From a checkpoint of a small multi-label image tagger.
Data: trained on regions of photos with short descriptions (Visual Genome), 203450 training examples, 4.3 epochs.
Rows from block 7 of a small multi-label image tagger, named by matrix and row number. Rows with one number belong to one channel. Each number is 128 + 32 x the weight over its row's rms, rounded and kept within 0 to 255. All counts start at 0. Numbers have three digits each. After the name is the row's rms in percent of the matrix's.
After each channel's rows are labels from the 100 images, of 14976, where the channel reaches its highest value: "responds to" is what is common among them. Only what is clearly more common there than usual is listed. The data: regions of photos with short descriptions (Visual Genome).
# convs0: first 3x3 conv, stride 2 (model.blocks.7.convs.0.weight, 256x128x3x3, each kernel summed), inputs 64-127
# convs1: second 3x3 conv (model.blocks.7.convs.1.weight, 256x256x3x3, transposed, each kernel summed), outputs 86-171

convs0.233 104:186102208125090147110108131132125090099181122210180096125164093122133120154103147092114144100105123173074177150154172202138136125108083155117180136152087081157081111162134141093136121135130117
convs1.233 112:146171179075126153087155142177147058089158143110101120122141142191165129084150131149102096050057094141146111112161126100091168154106101153106115145141104104127170100071117119105153147137100085137085145140143182143128114100133073169144136084079068157150142146
responds to: text has "white"

convs0.88 109:131077070125116192114083121184085148129121072096096091112168091202152167188115196167122118144134082112186147145098088137127117161137111105173153167131133115104095167100131121103070129070088109
convs1.88 100:148134129122125106080112120055086090170090110128122143092116135146117077114144166123103124131167130119128149070063127112102067083141086129137179112122127126187176106105135103173135106138092146175105117132120133140135168083114136108088105124069143174141153096
responds to: text has "plane"

convs0.202 097:093103181172110170109207153090074116158194140171138181110162120091140078140140098086096133129159132147072133101164141164096129152099083140139130151138102113133142139108122159117159127117125102
convs1.202 102:130150121074084140104129176106151124085122101154098081149143138125129149162097096113145102154092089118144117181153080162201132078100116110152096128135053089129107091094124118137087156184065115125192215140094146145122092141097134178151151123097051092137110124
responds to: text has "man"

convs0.159 096:127191172137121134101099138084193145169139163157159137158167139120118095161161124089124111132136128161147088099115026197211146175140143133106168168071154141138123126080113108099104129141154189
convs1.159 088:093126151164066147083147121095150101136075122118141156111104106146135125118125134184075145122072171123143158059143168169179064190103075155194090092149096103098122109167097116109100107133068135056154133181111148173147126090138150099092103171113092092113109131
responds to: text has "man"

convs0.221 105:135086142112142113152140143098145150103102111145108191141097166113103142123123072121135168167170120153147129116071104078156171130104136168104127128166120148145134065109125061123139156170148128
convs1.221 110:071113109145122140144097115100149157143108115140141115110117157123139135161108054154161076144103165091073106103136140094163127119115189087131084117144089091071058106122118081098058124090109115100088181158149148134133099107153131115146169110147167133165122180
responds to: text has "man"

convs0.24 098:077096158167109049155098100104106095071142143115107190103165069131129094089123095110094183149163132121113115132106153141090148103087178124122135093139113203132173119155093088171171086170130066
convs1.24 099:140132129116143128176147063109159151128141157129120046096105111136124123103117146134190120150120131074114122154139089059076102103115113156114081151158088120095125093084123088157151184139125177154087046089169117064130144132176125161136152127182140093045104163
responds to: text has "clock"

convs0.131 088:098167120123129158079148122137156079155115191098083103145147117097114146080169148114100087070149120093120166190075105089175179118108198156158167117133164109106153145176132115180101181148120129
convs1.131 093:087066091125109153123173183144127102146153100101144125129140154081068056136157137138120168124124015130174127106078084086121152150108139159129200104083135136131051113128145114127142099136085080086091072161101112172179096167132116141152143177195105091128139069
responds to: text has "man"

convs0.206 092:133109157148172090087151168121148136186104159108086131100154130105251105146112154133146117135126165085114115189147073131115109117113152132162146130124075156188100122117120156149134152144131090
convs1.206 102:124107135139104111085113179118119130155130183108057107116149120060145095123125131154106096109076111140107158107058170120124134172128076164069097117134135126224136138105106123118145083153121091122179099096154151060157152155142102086093144112122161114062105086
responds to: text has "man"

convs0.239 097:108177140079110173096078128163156131075100156129107117158118104118079185065133114130121115115127093137156172116128116116146128142098202173181128073106153125097098053141148057124091131119054177
convs1.239 095:063066110098163114177148155122128142091110122133082116152149070120104087088143152163136167192101080103136148130032068123092164139147163070123164087116116094120117170101144105127200172187164193074125127160162120134195120179113138126077103145157172150194120104
responds to: text has "man"

convs0.63 104:106138144131126151118132116161095099128062101098163189134109223171133106083163143081115185101053180162194131087129128118089084140166101131115144124081115152161174138123104166175128105118062133
convs1.63 091:096156144109116155115118078156094135140100106177119124105158122097109107071071089113107057126137129175172074143122115133146116082087036079152108146149136157089138071161100103086174068095123143094169078163183126084078124077138144131133096108125088147119107161
responds to: text has "sign"

convs0.112 076:104115102152163082111186105079176174121184196154175121138100195106187082103142130068115108161119109159123120179097069139095094141124134124078167136098117120151146133150108137127094212150153143
convs1.112 086:172141158130099131111143106063166134124072203093043144196153125121159161189152186131132126097076136118114082079088105119118164158124148190093054140124118081169123050121117146175109077109087122107153100089149137130133114105177167131123127088126132166104127180
responds to: text has "man"

convs0.154 100:124106094141123148120144160170075098101094129147138146146158208114107080145132080064111140101108068120173119111104099099053121135192134070153209116125126121128135094138099092183108130140117073
convs1.154 101:143136112122146114147129110146093151142115111103144151147080196113052096094133125087093090115124055097065124137098107110126129164090072135136126162132204118093107118167117138118226083086076186082153126093153131061140045092131100145129109077155131131138136112
responds to: text has "sign"; text has "white"; text has "red"

convs0.66 106:113176080110134152109129147110096115078112040144122099106121127132124124132212166086153128115141164121092137083130154139139137090130126077089130159089140122156155129098155129122125142113069092
convs1.66 105:106047095157154140117110104110101173102131064164078160069128038115117107133153158121129108138182045073082162111117144199182198081124149107067142112096178201142091107138140118153124125099147135044085161107109122159108119092102123163123093117079159180096122129
responds to: text has "train"

convs0.149 107:102198095104062074147139161128150115111119144124077119143123197098092164123153171144131127119121126145176110144096166109172205105071178158149174117116159134094106074108161051194181149149154088
convs1.149 099:172093070130123105101146163084138196082150110124100124137135183131084120132151112121140088121142161121092087144089109144095154101092149128104138088109124113127106140165102159119147109152131145067094138097185105105090143151198108081153190108182115200152105092
responds to: text has "sign"; text has "red"; text has "white"

convs0.49 092:102117128101189208098128121094126126108119114129105092104144118179131102143077160150122073139079045101142114183073102108108101168103102179189121183070108126105092145097103073133123127168050154
convs1.49 101:174096136119105089104107103134118155153156145150182126115169148178148030133141169154100142163125086124141151111095110060108062156140113128147151114126168091138111114185109138110141161150084136078149089118095142158173151147147147074136105137116076107157135109
responds to: text has "black"

convs0.89 089:132152108167118125146145152194113144095074116191168120127099177138193128188089134135149138120098112116149084134113144114099117126108095128156111135132125154145192183051131147131101111144148105
convs1.89 092:110164197113185119137096153198155122146146124150117138120147118158139124147123148131128107122126154187147060117140136200184144096094110112094102140156155202064047127145125090122094113066145080109148098132182201136080160083137183187136147088108196184104101102
responds to: text has "sign"; text has "red"

convs0.180 104:146045165084173107135108137185137119151176168167106116118125193134159093117137097119112085178156109117102146101099095169197090144090107188092109064130152160095114121137079154089175150171094111
convs1.180 097:063121065108162136133126116130127107107171137138119124082132139097177070113121112142081128110112094153119134093114149100139095194078099135133125144172125111101082146132142079069100142125122166173113090138098150106072117147088106111157122091094123090121131130
responds to: text has "shirt"; text has "man"

convs0.87 121:103127060103115085085207142204097135075150121169125178110150176096141132144114146111132089121161105110130230124141120113097158196163127133132110138136140076181124132150125123123161153126105087
convs1.87 114:095132142086173129131105095059110088114116162103165098138137150155153093078133093113095093085104083094091125142126109136160127081108094171102110154125142199130148131161122121130161112123125181133126146128088144135109141104159099218142141128116133146125104096
responds to: text has "white"

convs0.38 094:110134195138118106141153116064092160212114079116127105144168126083129100182117149176149084079137144113139134192113158139129054080108086119092201092094134150158141111193108211068137130122142149
convs1.38 100:186063127120133144095096103126092059125118175106087149149160116111104109099160123140112101103137149086129170115131116140135087137084059069094117142179149073093131152100074083124132106102090077114178092115081088123142171110070130143145138126137094101152109158
responds to: text has "blue"

convs0.0 095:143153109099130077115124088120171077113114117179108081138047111159090130101095113133136136170084113129083119091114182100161121112111109142091135147126146163078208133150110141094146116140133147
convs1.0 086:144061142128144161139172096094140115164122088169084114135129086130151139183085058132124201112164105151148071091125095137139176126085106094126106107124129184059122140105156164150182102186120093138123092176103083162085098165110133093113079149129139123133092135
responds to: text has "man"

convs0.212 097:137081097091090139153159129108184180099137141090102130123117138104164086122110139160154103147134137181092110153109088116166135111068121109170121221169142109110154191132133087174139138113104110
convs1.212 099:098063159095104166138100146150190147123172156128120135153067221131053150110084143093098134165164137190117122124134163111098106092131156179102112097147125151105087105109150107123062093088067128067097120157078138114182149095206167106166139138123136126121143063
responds to: text has "man"

convs0.237 093:152068120158133129077177131161123104103120111133096149100087115101131087114111137075159166172105129158077174086167082163154087131099056122122119120119144132120151107092127139123141132125116182
convs1.237 100:113114137089085143164146098073092086140114139043087098126168139109168139151150128135109049088197121148131117105119098141183087158195066103160072162110157128103107091138112119139151151151137093156115089184129136102164081083155136143130093082112163151092123129
responds to: text has "man"

convs0.246 099:078139147180173136198159130088126116159158184120102111119162086198104155147148122103143126120118116120132154110106051101092100131135154126139186132106095152151158129130119076182086159138118133
convs1.246 096:130045141161121145083156157122121143125136115118084106192171168155069076141127190124113141113082103114115138107120107117125126176139084114182086123092163076099109098126147146138145160154102171085086104098122166098196145155065144078157118105141097140160185138
responds to: text has "man"

convs0.254 092:210162176174120097104164144177145127118089158074122114130089142105116114171134187141148089175111161174116109153142070144104113115080151169137098191106126098100116176079115129101081109118160154
convs1.254 088:128153191140101123124086092147082145145175113123096133144083111168128142150153100109075077060156105113105116102104099142142160093147135094074094142151097140161075201161162193106104119110139170100096145099127191141131209129068163156177088161111145111112128149
responds to: text has "man"