Weights of a small multi-label image tagger: 7.29M parameters, muon at rate 0.022.
Rows from block 2 of a small multi-label image tagger, named by matrix and row number. Rows with one number belong to one channel. Each number is 128 + 24 x the weight over its row's rms, rounded and kept within 0 to 255. All counts start at 0. Numbers have three digits each.
After each channel's rows are labels from the 100 images, of 14976, where the channel reaches its highest value: "colour at peak" is the nearest of a few named colours to the mean colour under the peak. Only what is clearly more common there than usual is listed. The data: regions of photos with short descriptions (Visual Genome). In brackets: how many of the 100.
# convs0: first 3x3 conv, stride 2 (model.blocks.2.convs.0.weight, 128x64x3x3, each kernel summed), inputs 0-63
# convs1: second 3x3 conv (model.blocks.2.convs.1.weight, 128x128x3x3, transposed, each kernel summed), outputs 0-127

convs0.120:114092126183108164117104160130120129095127130115107164145104117128142100130134127143147103184099160109143123138120087141096100147127116152127160152090122125159131077134149086167128117150160136
convs1.120:132133135126128104070113125132110144110158121125098102125102142119132099093127097106128069145123151104139130151129089119117105091101114143115122112131104104107153137123136126124111131133127111099140140134180130127108119161113088175139102106118167168123128097127120128104120153129165141123133109120135130096197147130035131110095139115125107113137120145130095122141214100115100134098145
colour at peak: purple (27)

convs0.10:114138135108114108110102120149073107146118099140155070115145108119123123113112116118126113145143124149118188117136137108110171147107132105137151125124141140148141139127161103136140104080089049
convs1.10:137144131148105099146113128156138126097143122109120094105095138091104126153150131144107134101152142120114146127082111103101122122123114107124133158128121134124117180144104097171174143182131112208124132152106154107114180145138141160158115121100133083084121139140127173178139140136135136120124094093114125166107152100075118135110105152135178150116112128098133112128117161097144116144109
colour at peak: pink (25)

convs0.116:119151109102137108087152099102103107174109110156157091098154114115126119122108092129153122150163129163114106128104145119134098165120172088127110091142150103132084130122147147125106088106143097
convs1.116:139098143121132078133122137152128136168113120122135111139119104111118111140093115113134142126135130145123139115116116106188116144099113107149093154139128112138060098102109166158132176137107151187120145131126169100141133166121164135176121146115121119081152157141140164138157125135124140115145146125169139175164185152088155124121102111109123103085094137126108117106122121072133107119105
colour at peak: pink (33)

convs0.21:090131121128120138156133150112102143162108138143113164132128130060092115125141090110145146131175109148123130141066155154100137134138121065110115120116119150124146118155108130106103141080140154
convs1.21:112060129083123099110109096142110167141145162124123124126133108120143131120143127122133126118104196155124123134116131145227105123119115118147111144174127128169131155136133153119132138101116127091098148124124144129118134101092104126121064133186143142153143126139126136108127082122131112122125081117130164142144107125103122150154159129164166107174157146149116108116146131162107137134105
colour at peak: brown (60)

convs0.75:127129127114115146113149041116129119102122164139106150049109139121135119137126138149132116133112144125138100128114144117139117052084144125134115146144119126147123141188130091134130123137132140
convs1.75:136147112129106117157136104121108153144120129097078128128091133147109113126123084070118132126084108186150130117148110118110130130140180127150134135117151121126141117095104112109140125149162168156108133124098130101129151135138153158109103072136120095077093110131169122087130133160148157189129147112139156131169177137130111124091154141126139126128156103090117108071123122098111139113143
colour at peak: cyan (27)

convs0.48:105128113129146120131127108141148136121157111115121106139130114125146145112147081116102084147105141121124166104104099167122159171082070094138097137136160140173162142155116134102146113091119091
convs1.48:126102161107075073079067133117091128145155098134128121099135107154105111145125126100115122131160130125129106095131095101107107144118138120130147143131134104139131079113141120097137158169129103118112103129115145129114080102154107112113152155070120128103095118126120117139093162136131082139130090129127127098115137113133110064118108145135172150156104129138090121136183171127148156108136
colour at peak: grey (64)

convs0.113:144127123112125120134158154115077126155083119124180106164104152105157112155118098120106106125122105110102096106134097170145121176104094087099129088164145141147128116105129109092133125120129117
convs1.113:097080163119123104100130146129150127148154100091183145117125109167102161148145149113109129139139158136101111156141140087139118103152125147156138105147120150125110158133136112089105150138178149124120151113113147146112124036115144085127126111128137115113137141149169130144142102144122124159122145148170147140136120146092103097115130160141179138176114115097106146120144174126143159094151
colour at peak: black (29)

convs0.95:176138102111112103111129131110180131150112142085143149129140107108110143118130134136116134100117143112130148148095136139171092160115123072132090138089145119092125122172099139081129092099133156
convs1.95:081129148082123141135067122121110144149135132146117121121162127143113119089097126153153139090120118142106087143107156139112111155115127170126146141142128120147141127108180156151095134115113149142125128102132101173140103142122081093105115108124123157121102114122144117148124100162115133113113094154100144110089150035108142109177160125131095115155136136147095121093108105123082135146106
colour at peak: grey (64)

convs0.115:126192157119129126131086164107109108132141153156164093118113123101122117151108117151137108125149079148119108122114145078145090185175137121146143092154115096151121133137133125147111149130150136
convs1.115:124086147115086114108131147121098151111101121099112155139116133144125119095114143108146085103069093139110098130107128120154146086159092145117078123142086101111047124093101130174081108113150126122138162148102181118101131144111110102125141100141132108158139137120166126142150142126112127143128175133128146161144102120136127136117126124129125123123128112121101126092090164096104113145081
colour at peak: orange (26)

convs0.107:081097139164151146151151120115155133143118134116118082070132154126167178115126147118148101135137112134154152123154156104109118085114162131129132111101155101132105153130147096103123120140149074
convs1.107:136171163100148134153134112112116196112114122133114127118122133123094137135120109152116106180152134124139127119134110088119139110094106110128131101096140120092089130191119168121102179176146110129110152097158177140125103184123150185132114141128134129093083115154154110134151179152139136140108111085136127157143139152130111112131120120142103116095123135112137131135174121101113161105118
colour at peak: pink (26)

convs0.122:131166134150114143125133060111132132106005114128157154098128119113130127132147123134136106116141132127113124113165137129115124101127136137139131139126135122133139134056119121125127123101123135
convs1.122:115117098158107101140088107122131076134087076127143114106124107095096128132119139144113135112108153172106110107136156137105134137117134160120131127125124168126104124162132129159135145190192134138136155096123102170077128080145120148122145123110128136119106125102101086147131148153148103119136120170110179151132116093129120133133147149121140155139108103124100181092122093087106085132126
colour at peak: white (63)

convs0.36:126173139154105154105130131166117179150136125107133144152127158139150134131111174126137146133108177116146114122115149113112098149138098136112136173106129144136089165146132176102139180141160164
convs1.36:073142109103117114089106091081109096108089137086115112146097128107119116104124144162117126130077118090095127161154094155135120120129108170135112101119114105095164140092120140102130071158157094110100113106117129146123134125125170082103089131099115115154142074132120133082134134134127130155121149109094145091111143129134127148105127147124125131130124106119081094146146106100091126154133
colour at peak: green (36)

convs0.50:105126126094127132104166100139112117131144117102125099129142157086121118103138123147129100118116100151127118124083121152145193125086097119088100110126139113170107134120115092136113097142117057
convs1.50:149095127127106127131138133130144176138116146139137090165127116130127100125124108053098095137101154139132141094056122156143128171130149096140142156138156115134176115114107118105178176130097110155135108184124140123149164151193138119151127135115161139108105109137146159127143137140158149118103098120121147124165153124166114118125130141089130152138157114103089122150132156091131128120128
colour at peak: pink (25)

convs0.18:145142132121142159115119114122133110099178113082176132089114112158165100153124097177168120145117092105111081132131113116126139124165114125073133114137107125113112080109118110128127097134149128
convs1.18:109137131123102140127131125131136137152168128141112178117112098170151133114134145122125102124107139105164119117083116119105175113144122167158153135111082106145109118136140099148090157108101113182082180102121151087101079166157121109147110085108119146096117071138178107135139109120130149105110127142099134129164167124142121099176141147142127132155094117123103154144131117113147133107109
colour at peak: pink (29)

convs0.99:100100154131139125166130179106129108126134142121093094127108105140173115117112073104164120136144145116114133136067128157155144140151123163134152097131141097112154126173134124101123154102163107
convs1.99:115072140133096145106142143152075124136135111144159163130109118133129119116125123136137110099113151123113115126132112167180111166140114065148119121153128131141092117079116155145139152127116127081106143104110151079107102165131145136175137121146163128138123153110139092111104147135143117122115169132143172177181100114136085170138104108124182124162146118136119118097105151148132141131096
colour at peak: brown (63)

convs0.65:112107102126149121127115076129091138103148172110109140123120105120083129097137172131126131121167098145119088121149124124166120154073118126127101122097133112101085156100131127102105144115108181
convs1.65:146108122108155093154132090130109124145097128101081131141110112126113095113116123101179092112103118122165147126106106120139134116125135159123120083110109142116098152128159107105101110095094136173166098172148124123132099122118096104110109170195120126100138137132135087109113101133119102124126078125107130144114100171099172157168150135116130105083162096103134135157127103149110105102129
colour at peak: grey (62)

convs0.126:131127127116147151142133108135119143100115146149131105101060131115167106156142102142123066127123142105108124104114112104085105152055110128154139130149141175169136090144131109119136133134146134
convs1.126:116137164141112101087127162102148189178131120121126159126120146149157123149140091105125088156109142183109124124176125107144108095125132105155152118133171162156128153162151126122078142111180117115117123141159140147161115108142113160111110123103091123101127137142150142153173139154135131138142170124160123125143094153070089129135121145120137077115095129102109128125146131105116126130162
colour at peak: black (36)

convs0.118:115102123120114116109124123130149129121186142111113123104101107136154118106176104166131124159125124166129077127126085110078073129168114125175138118140111127086141114128124114106120111167116098
convs1.118:160151133133152157160118092099140160117159104138090162163170154166136119144134136178154100123139189142174123134183148131132139136123134095172151152160114117103075112147172109103137163125118101130151121118161124122114127115132118133132094119119124094128106176154131100112133116106116088127164125119149139144127143108083111128116130113133114097140090140125074134109136125129094095094155
colour at peak: grey (64)

convs0.2:120099124087092145177110107134097126136122083136129122136125139101142102110128145154112094122118087136100103105164086125132105122087095125087143114158111097131117147183118136160174117126110120
convs1.2:134137113137149131130135118127142109123114152093128104125111130099106132124154160108151082162155105130127149152153134109087139071130155154138135138152138122112064144131119126118161100114174103112142140124135067153148138067118118154137139127163099081153128173129114139097153143155118120092130130141136119118173152142164090092141093140089159118163122117133173120092117175117130146129102
colour at peak: black (45)

convs0.73:111230151151088139146145075137132118109106092148119106134149142116107140142114122121143135111120154138151125167108173131142141076114148141132150138125126129114111145107148123145118171139147124
convs1.73:131104115129129109122104136132133110107143113112141084158102114108119135151112126123122112165123111148133132115115142119209111090102133194141126105088132150098083110107095130094104101194146165123122129126152130120109112105132113141051095134092111135131124073128120099139127152152157142154149129127113137138107088079119114133105113110117116133139103102107162136084120117107155122168125
colour at peak: red (33)

convs0.84:147162110167102121106155148109151097127128142120164126140150118138131131109124120173093156134103085127122178099085104118135110170129124118119161077121088123177120114122158134139110112104099153
convs1.84:082110107159106138143082128125131158096083111113118084097121135153102138139113139134137122128109140124112112142120091063113116084150126160119107135124094112119065139130122115130097145137109090115154148161134144088149133161125114095132135099116172102113119084124139099198096139086091117133142169158175144136133151138136136147128136145135109116130118122117112132093162164090144132103143
colour at peak: pink (54)

convs0.43:108106111151149105098100053114135103102103074102110109145136116154134127094121107141129096124055109138131118154126150165099154125129114127126128108128117110109141138112095152115138111132171148
convs1.43:173165147157118129110115115103113128131139111136132123143103101105154112150163185108096139142151099086185143141102149138115159122177140097138145118115125122187136125124146120152109148123098155165111126109163144149095108117111116099118118131109100124095135118153161121133118139087138105083076097147113148146080139117131126114138176146132123146161153137201135157123154127091143127120132
colour at peak: pink (31); white (28)

convs0.67:105131155116110135093111135187094136107147092106108120132088144137116158143150095107120155109119103153139122184130145134160102180133139126083151107135126086133136139145132164106122153102122089
convs1.67:115107135148096134125134117138147091128124106118167152149157133140114129115126156119158139118103123109142102119141138194148118052131142188137137113148143144132117129110134111097143160140107098117101086104078097132129092086139101101128110154110090110160147167146126121117134161140141140122157136139131109121099125084094141138098141137145119183172145099148067129115117101091150143119151
colour at peak: white (32); pink (30)