{"translate": 0.12, "kernel_size": 3, "nesterov": false, "decay_fraction": 0.3}
Rows from block 2 of a small multi-label image tagger, named by matrix and row number. Rows with one number belong to one channel. Each number is 500 + 40 x the weight over its row's rms, rounded and kept within 0 to 999. All counts start at 0. Numbers have three digits each. After the name is the row's rms in percent of the matrix's.
After each channel's rows are labels from the 100 images, of 14976, where the channel reaches its highest value: "place" is the part of the image that holds the peak. Only what is clearly more common there than usual is listed. The data: regions of photos with short descriptions (Visual Genome).
# convs0: first 3x3 conv, stride 2 (model.blocks.2.convs.0.weight, 128x64x3x3, each kernel summed), inputs 0-63
# convs1: second 3x3 conv (model.blocks.2.convs.1.weight, 128x128x3x3, transposed, each kernel summed), outputs 0-127

convs0.87 083:498562517537539521485407507542493471494625439473493478441540486492528452525485480498496554505506471467442488480555469499480416449493424410487513493475540507515490487514474426520500466500572514
convs1.87 077:504427505461478443434594485426572544493518558541489532521467451499519544429521576561536532507477498494523485429485461539513492431497500584467555461490463479497488507540468468469509458490489475572460536520516498488536399566567470511513504507503488480501438573485603472475489537552545504496526472531439492483512565470513607504554470497535475485543479494497456537538476539475473499513452
place: middle right

convs0.92 100:463503514462497497500449534521525514512510402518533416573541547470503494480517512516504455496511510460462527513472537497438528538414562476435474485464515526495485532504531533474509472528449349
convs1.92 100:553535512481527466517473544522481521486490584489490449519480497452427513485541573565525480527576482548451477481487444490478477436459471492529521579558505480530432389487414469472567495503506439593483457502462445455502490553540496494445545483465518475418462516508498524463506551588500526443541505486478474530491513507536497456503437540508513527529529563465538456513532565412514470508510
place: bottom centre

convs0.101 087:566446533463457527522485513471445430452572531475553508457511495457493485531516466505487496495531415451475472503426525474508487370590484459472483453524468487480515508492503419488510489461463519
convs1.101 086:502454536501468486514447539530478549513543544571487473479532545583471531455524530537521512459466488468504451406487500526504556527496426516502482475510474460451408496484527471504455512468486499486487500426493616458469434479516466522473482512577520482475489466510610485465548503534558570511546512456441457580466497440547475504596496462488505558543570477512481523475544456523468533465524
place: middle left

convs0.79 144:471507549489455523502547551507474478466562479471520545563451485489479490510534514463524489508501492502491413484418501547429502503536347553393518557504483479445474502509493488496503511477507531
convs1.79 123:518470465490487526452505483480459438509549537515510541464478539474415488440511469474475488485425526512534539550520452539522484532500543512503539474531401443456527537478458488469467414424502432487467458473507446498437508541486486472474477484537498518555587431475486492449505478501521477527479481521497492492468491410539435539519477460406514549617523515513516526538537450572448442439465
place: bottom centre

convs0.103 071:473471473510466470457520452486489474498453551437571553562570502505572472492503519518487475518483500387463510510500445444499509544505445488485570539517550460566458483505472449469533457502519408
convs1.103 096:480529478415458491431424521506452512545523495435449536498477527518541508479501463510462485474567505549457528516516581494430556510535439504512445553521571564507572529514524586465447493507504470611508538488562504478532592494547543447493449486425489531480490508500509557485510474531466480489488500503453504461502575476516535535478465499487448483479423453440482471442594478529528488472509
place: bottom centre

convs0.94 095:487577518454588496528521528461489549497473544532521549548549508494484574552547473557414453460457514497464539449457465515459480496545482512563482548527494529519543497491469496453492457430417515
convs1.94 115:470460451470467514455435485531549487488533431530559456496433474563430469559506527513485464490490468453475521494589493545460500457541483525525500501523517511542501527507498446478420524455525493483450487542443603488464459419520429523502534502539476427480517444526537475540452493423523493548468521481532505476460478443538558497573556595488573481480411481475508505449502543541520498456518
place: bottom centre; centre

convs0.56 082:476514514439473452480481448497466472500384447522462507488508496487482558486579417483438497509447495486465529485460424576501434530575519529524529458522500434527502537463463509449521477473465517
convs1.56 101:483470512510559413481410466447502494429494426492472493484493585478495509544502510472503499503494517547450478532533558557512522475577536500508529517558540513494476535519523491499446494501435546523452467546518505539523519443486500494523514508515534498532479574532489479486488572507568444453479502506473614463413399495530533547569551576500510493466446461483441510495510586549495508453425
place: bottom centre; bottom right

convs0.85 109:486479520478461493500405580517496537538508489413488431531519521519480486501502512482506513457544451462490480457545503417413419487445523508397462477509469552450564521501478501482476520473469464
convs1.85 099:490511460460573496444492498511524475465460535474519465522455459480468481451484516600569553462474429482550491505539504466482508439502427459486566539550474516480439532543473506503495517445608422495591459482551457519483518538484466486447473502642478438508548497533475506451489477500501503522563452473541476528492550507546472528487500506575511517567500533521544467476486431441488481485510
place: bottom left

convs0.7 087:459495498482560507446487529492546525563474428449535433496544496544480512540482510475492494545504490515505573463481492398422537563384468476426480500454506474482540516489463466456528488495482467
convs1.7 084:453519527522517446433498499422471426516552475527507395501485473513402449472494491547484501454429466566492495526478432498497492512499422485521545487540518501549474502524468578543481546510544427569513472460427545536541528563519482410589472526498451533443520426507515531544497588501482490467469496522494494499486508481519546474506513599541533490488454478461504497520515455524514429492490
place: top right; top centre

convs0.16 096:476420518546457482505459537521433526539456520588447516509513513516508528451536530557470411517485441515471494486531361488530461542516552473546471506499519461552503504520484523525490432513495535
convs1.16 112:622568517464540424478423484503458432502484526438444440509537463481550480494539510455509467534548470530496558542588539565437511454550517465529469510471524543505460508552509451462494538529518486503486465479569483577555556490487436481476452503490445494510537557465419450486513505501548497486494495472439524410502526550523434476435479519506506499531459491452474500452528564491450517499508
place: middle right

convs0.37 079:445553501454526460548544516519449490494450485432573482583455413488475531500489519476504497440418549495518545480451512503540556498543533465492518519473503531470553509474513578531587480529548485
convs1.37 068:489565556469532477491521471489512486445487525490554530471466464521502580511470509498447535538484492528540501524472464419500524559487459557539450529470529484512592416473496457511494520540575535505452511558546574472573545496484577539537561452488478465446580455527529498565500509475482527571545502550454543468440532511484480450482478576502587549546507481465468457487462485491581526476522
place: bottom right

convs0.41 091:545474483536491454528476463520533517490335488478463536533496501510563507494469478549493555466446497471490536527485541519554501457532483506493498478517521459402486468413510450488511470523415511
convs1.41 085:497487456563510437472479515493472476491454461479479457491534475524473543472513578544460560465500490556493462541449458542487506477476479491497493412497537559485482474584556546550438522553453482504426484495588448550567480381510471527507534430486438453450476510504434481583487487499547431526537481499528559475479536480518483432539556514484563544501507448465488543506518466499489447475536
place: middle left

convs0.66 120:489511569432474452498451571488436487498519475486537471575426491509491445489544441467450460459484509430485523482493528561397474519471474514448551477491457480492555475522443568478482474465521507
convs1.66 104:512516502496475457502435482484485460439446502621480443470493506481509531507562505572528497465461474478546467540494452547473488474523539544506517500512502440502454462474492493572444474491556465486518451473470515483434558505485467472473369434554537377585533459533459516480551507501514530495492494519477475516487423461433449550473438544531535533575488499489534438477526534495522485468501
place: bottom left

convs0.31 084:467409521508442482454452548538480479521631424505456471482576436496487464511518473447524527558485501500527431486468478570539475510580479491473457495492523493443484502501475498468490488482487447
convs1.31 106:553483502442484447523433450466495536489525478465422462599478501474481466482439536511527546485495543432516525479511529554573499484561490446454493628587489532453501506506467490477546506483482494436521513497406505524505439507500462506539484479475522497525489605497558518396513540527493527536475469476479527468487572517536560512510470437490488466532464554418446483507503500463453506465458
place: top right

convs0.29 063:486487463501524536439429449478489499554537539515513459467433510533481515506445498488487458445545453554469489436536444469508593433478447452432456454504537513571467460530503510468466482428501488
convs1.29 074:532506537465479486478503490447437582522506517453487434535474530454503454564527447447461474476454487533504533522473470507512471513550562457539471528502509501506483533451496486494528535509449448499530496506500556596582551585540576487610519567506509552545533493523526559496557564489515497457454475473477555457485564501612470483572509480511446496485469531471422488550479513472535506448479
place: middle left

convs0.105 093:461521504469517497425496468523496504477490413475440486524455574546503469485479577487462500459481520514481601551500491516445459479423406548497518534459496486498473562447496443542478542492534455
convs1.105 124:483537494533540488502563525486546535412403424471468500485456559503461515507485512509510479483443453504520434470556510483550514437539465557458517478467439457471476509538477425468448455491500462518473479545579520481489462477534517531454508465496411492451476519516515499495589547526524500515466485471453481405439387494498487477507514590513489492467412457515568476545486488461495541535526
place: centre

convs0.70 067:538465443489484499449448468466461508504406556512544484535447460545500504514472512430507498498410454486460481463473469467544577444526432524526497482536518487474545501418471560456473466441528467
convs1.70 130:477524463452472543483489520501475486493523399499447472521500510487476495513513528502439492460503486484498480519407510464495640575537464420508607499491599538526538507482534508516533498514495467596432540535484547469519508506487518465535479522514448490380529457535486464507511518462508482436495502521459505501485516437525515559561534575500553500441480496477480514508518517548573440459446
place: bottom centre

convs0.64 130:515491523512405488459516519494458516518600468478502496452532487504514452481507514557463468472439538489506370489484513439515410601455451528445525509518494486459461515555505521490489512503470520
convs1.64 115:526493514526525515478497480490472464535547486505487525515499550450492499439507526441482453532474479501515567560535461441510450496536512511523505506540421493413400496471500498467475483482596480518541469555477460462496514619548526466463554511521468492465566552486533501395395387450479502518481517513522528431510528505535554518576463479480428519564452512494484496479490473493438514502500
place: bottom centre

convs0.39 072:440459495411512512505475473484464495430392509518535493533516467474489479490526487546529457472465439486546506496452534466493499545498561464460467527521493445580437445422494425441469491475515533
convs1.39 103:500525449515538493463518510518539484482503490499469486408414455474500537522540478488478443519521504505486519529419506509459529516475482415492530508483526549517483503524600499591525545472517523505491528433491541576494605483481526518560494491491494511450473413505454460521470498562473572499520497552467551628469522489490484463466518558500526452485533431571459512469471451400520515553502
place: bottom right

convs0.119 093:544457486479500462456454565551497481470515440421502446540573480496477508546456455455519523496424492477508593480518492547460569509450428479463461511403520505458497523485471508480509483497459444
convs1.119 091:437481513538565447454507497447517525541533511511476480498480493500482523471484464563427463417430490453536446461468446534569501477505480417448541496492508449511606427529475413479440484487492480515475395537433507512539507531540496481511517471436509566486511438529607506487550561497563523501501503518489478489486459503552506452472497556552531528521473504478473507548499492410548520482521
place: top right

convs0.124 115:424469530498488487501519542505527467482472375561483418534482468521532467450527495482498487509505495459523554483468520518395502492463525548495521491476520492520516493546515534493476477487513344
convs1.124 105:509506578562495474508503527515464572483489560474407474494487527479426472470526529490505500538538530533519434461492462589551479515473515484491530563539513511496506452437461521467557507508545466457429499493514462456467468547464467594497538427467537499467438479527508478560487577547494567497467547441465474516509470532493481459473386507541527513582545512456520498561521584446472510506469
place: bottom centre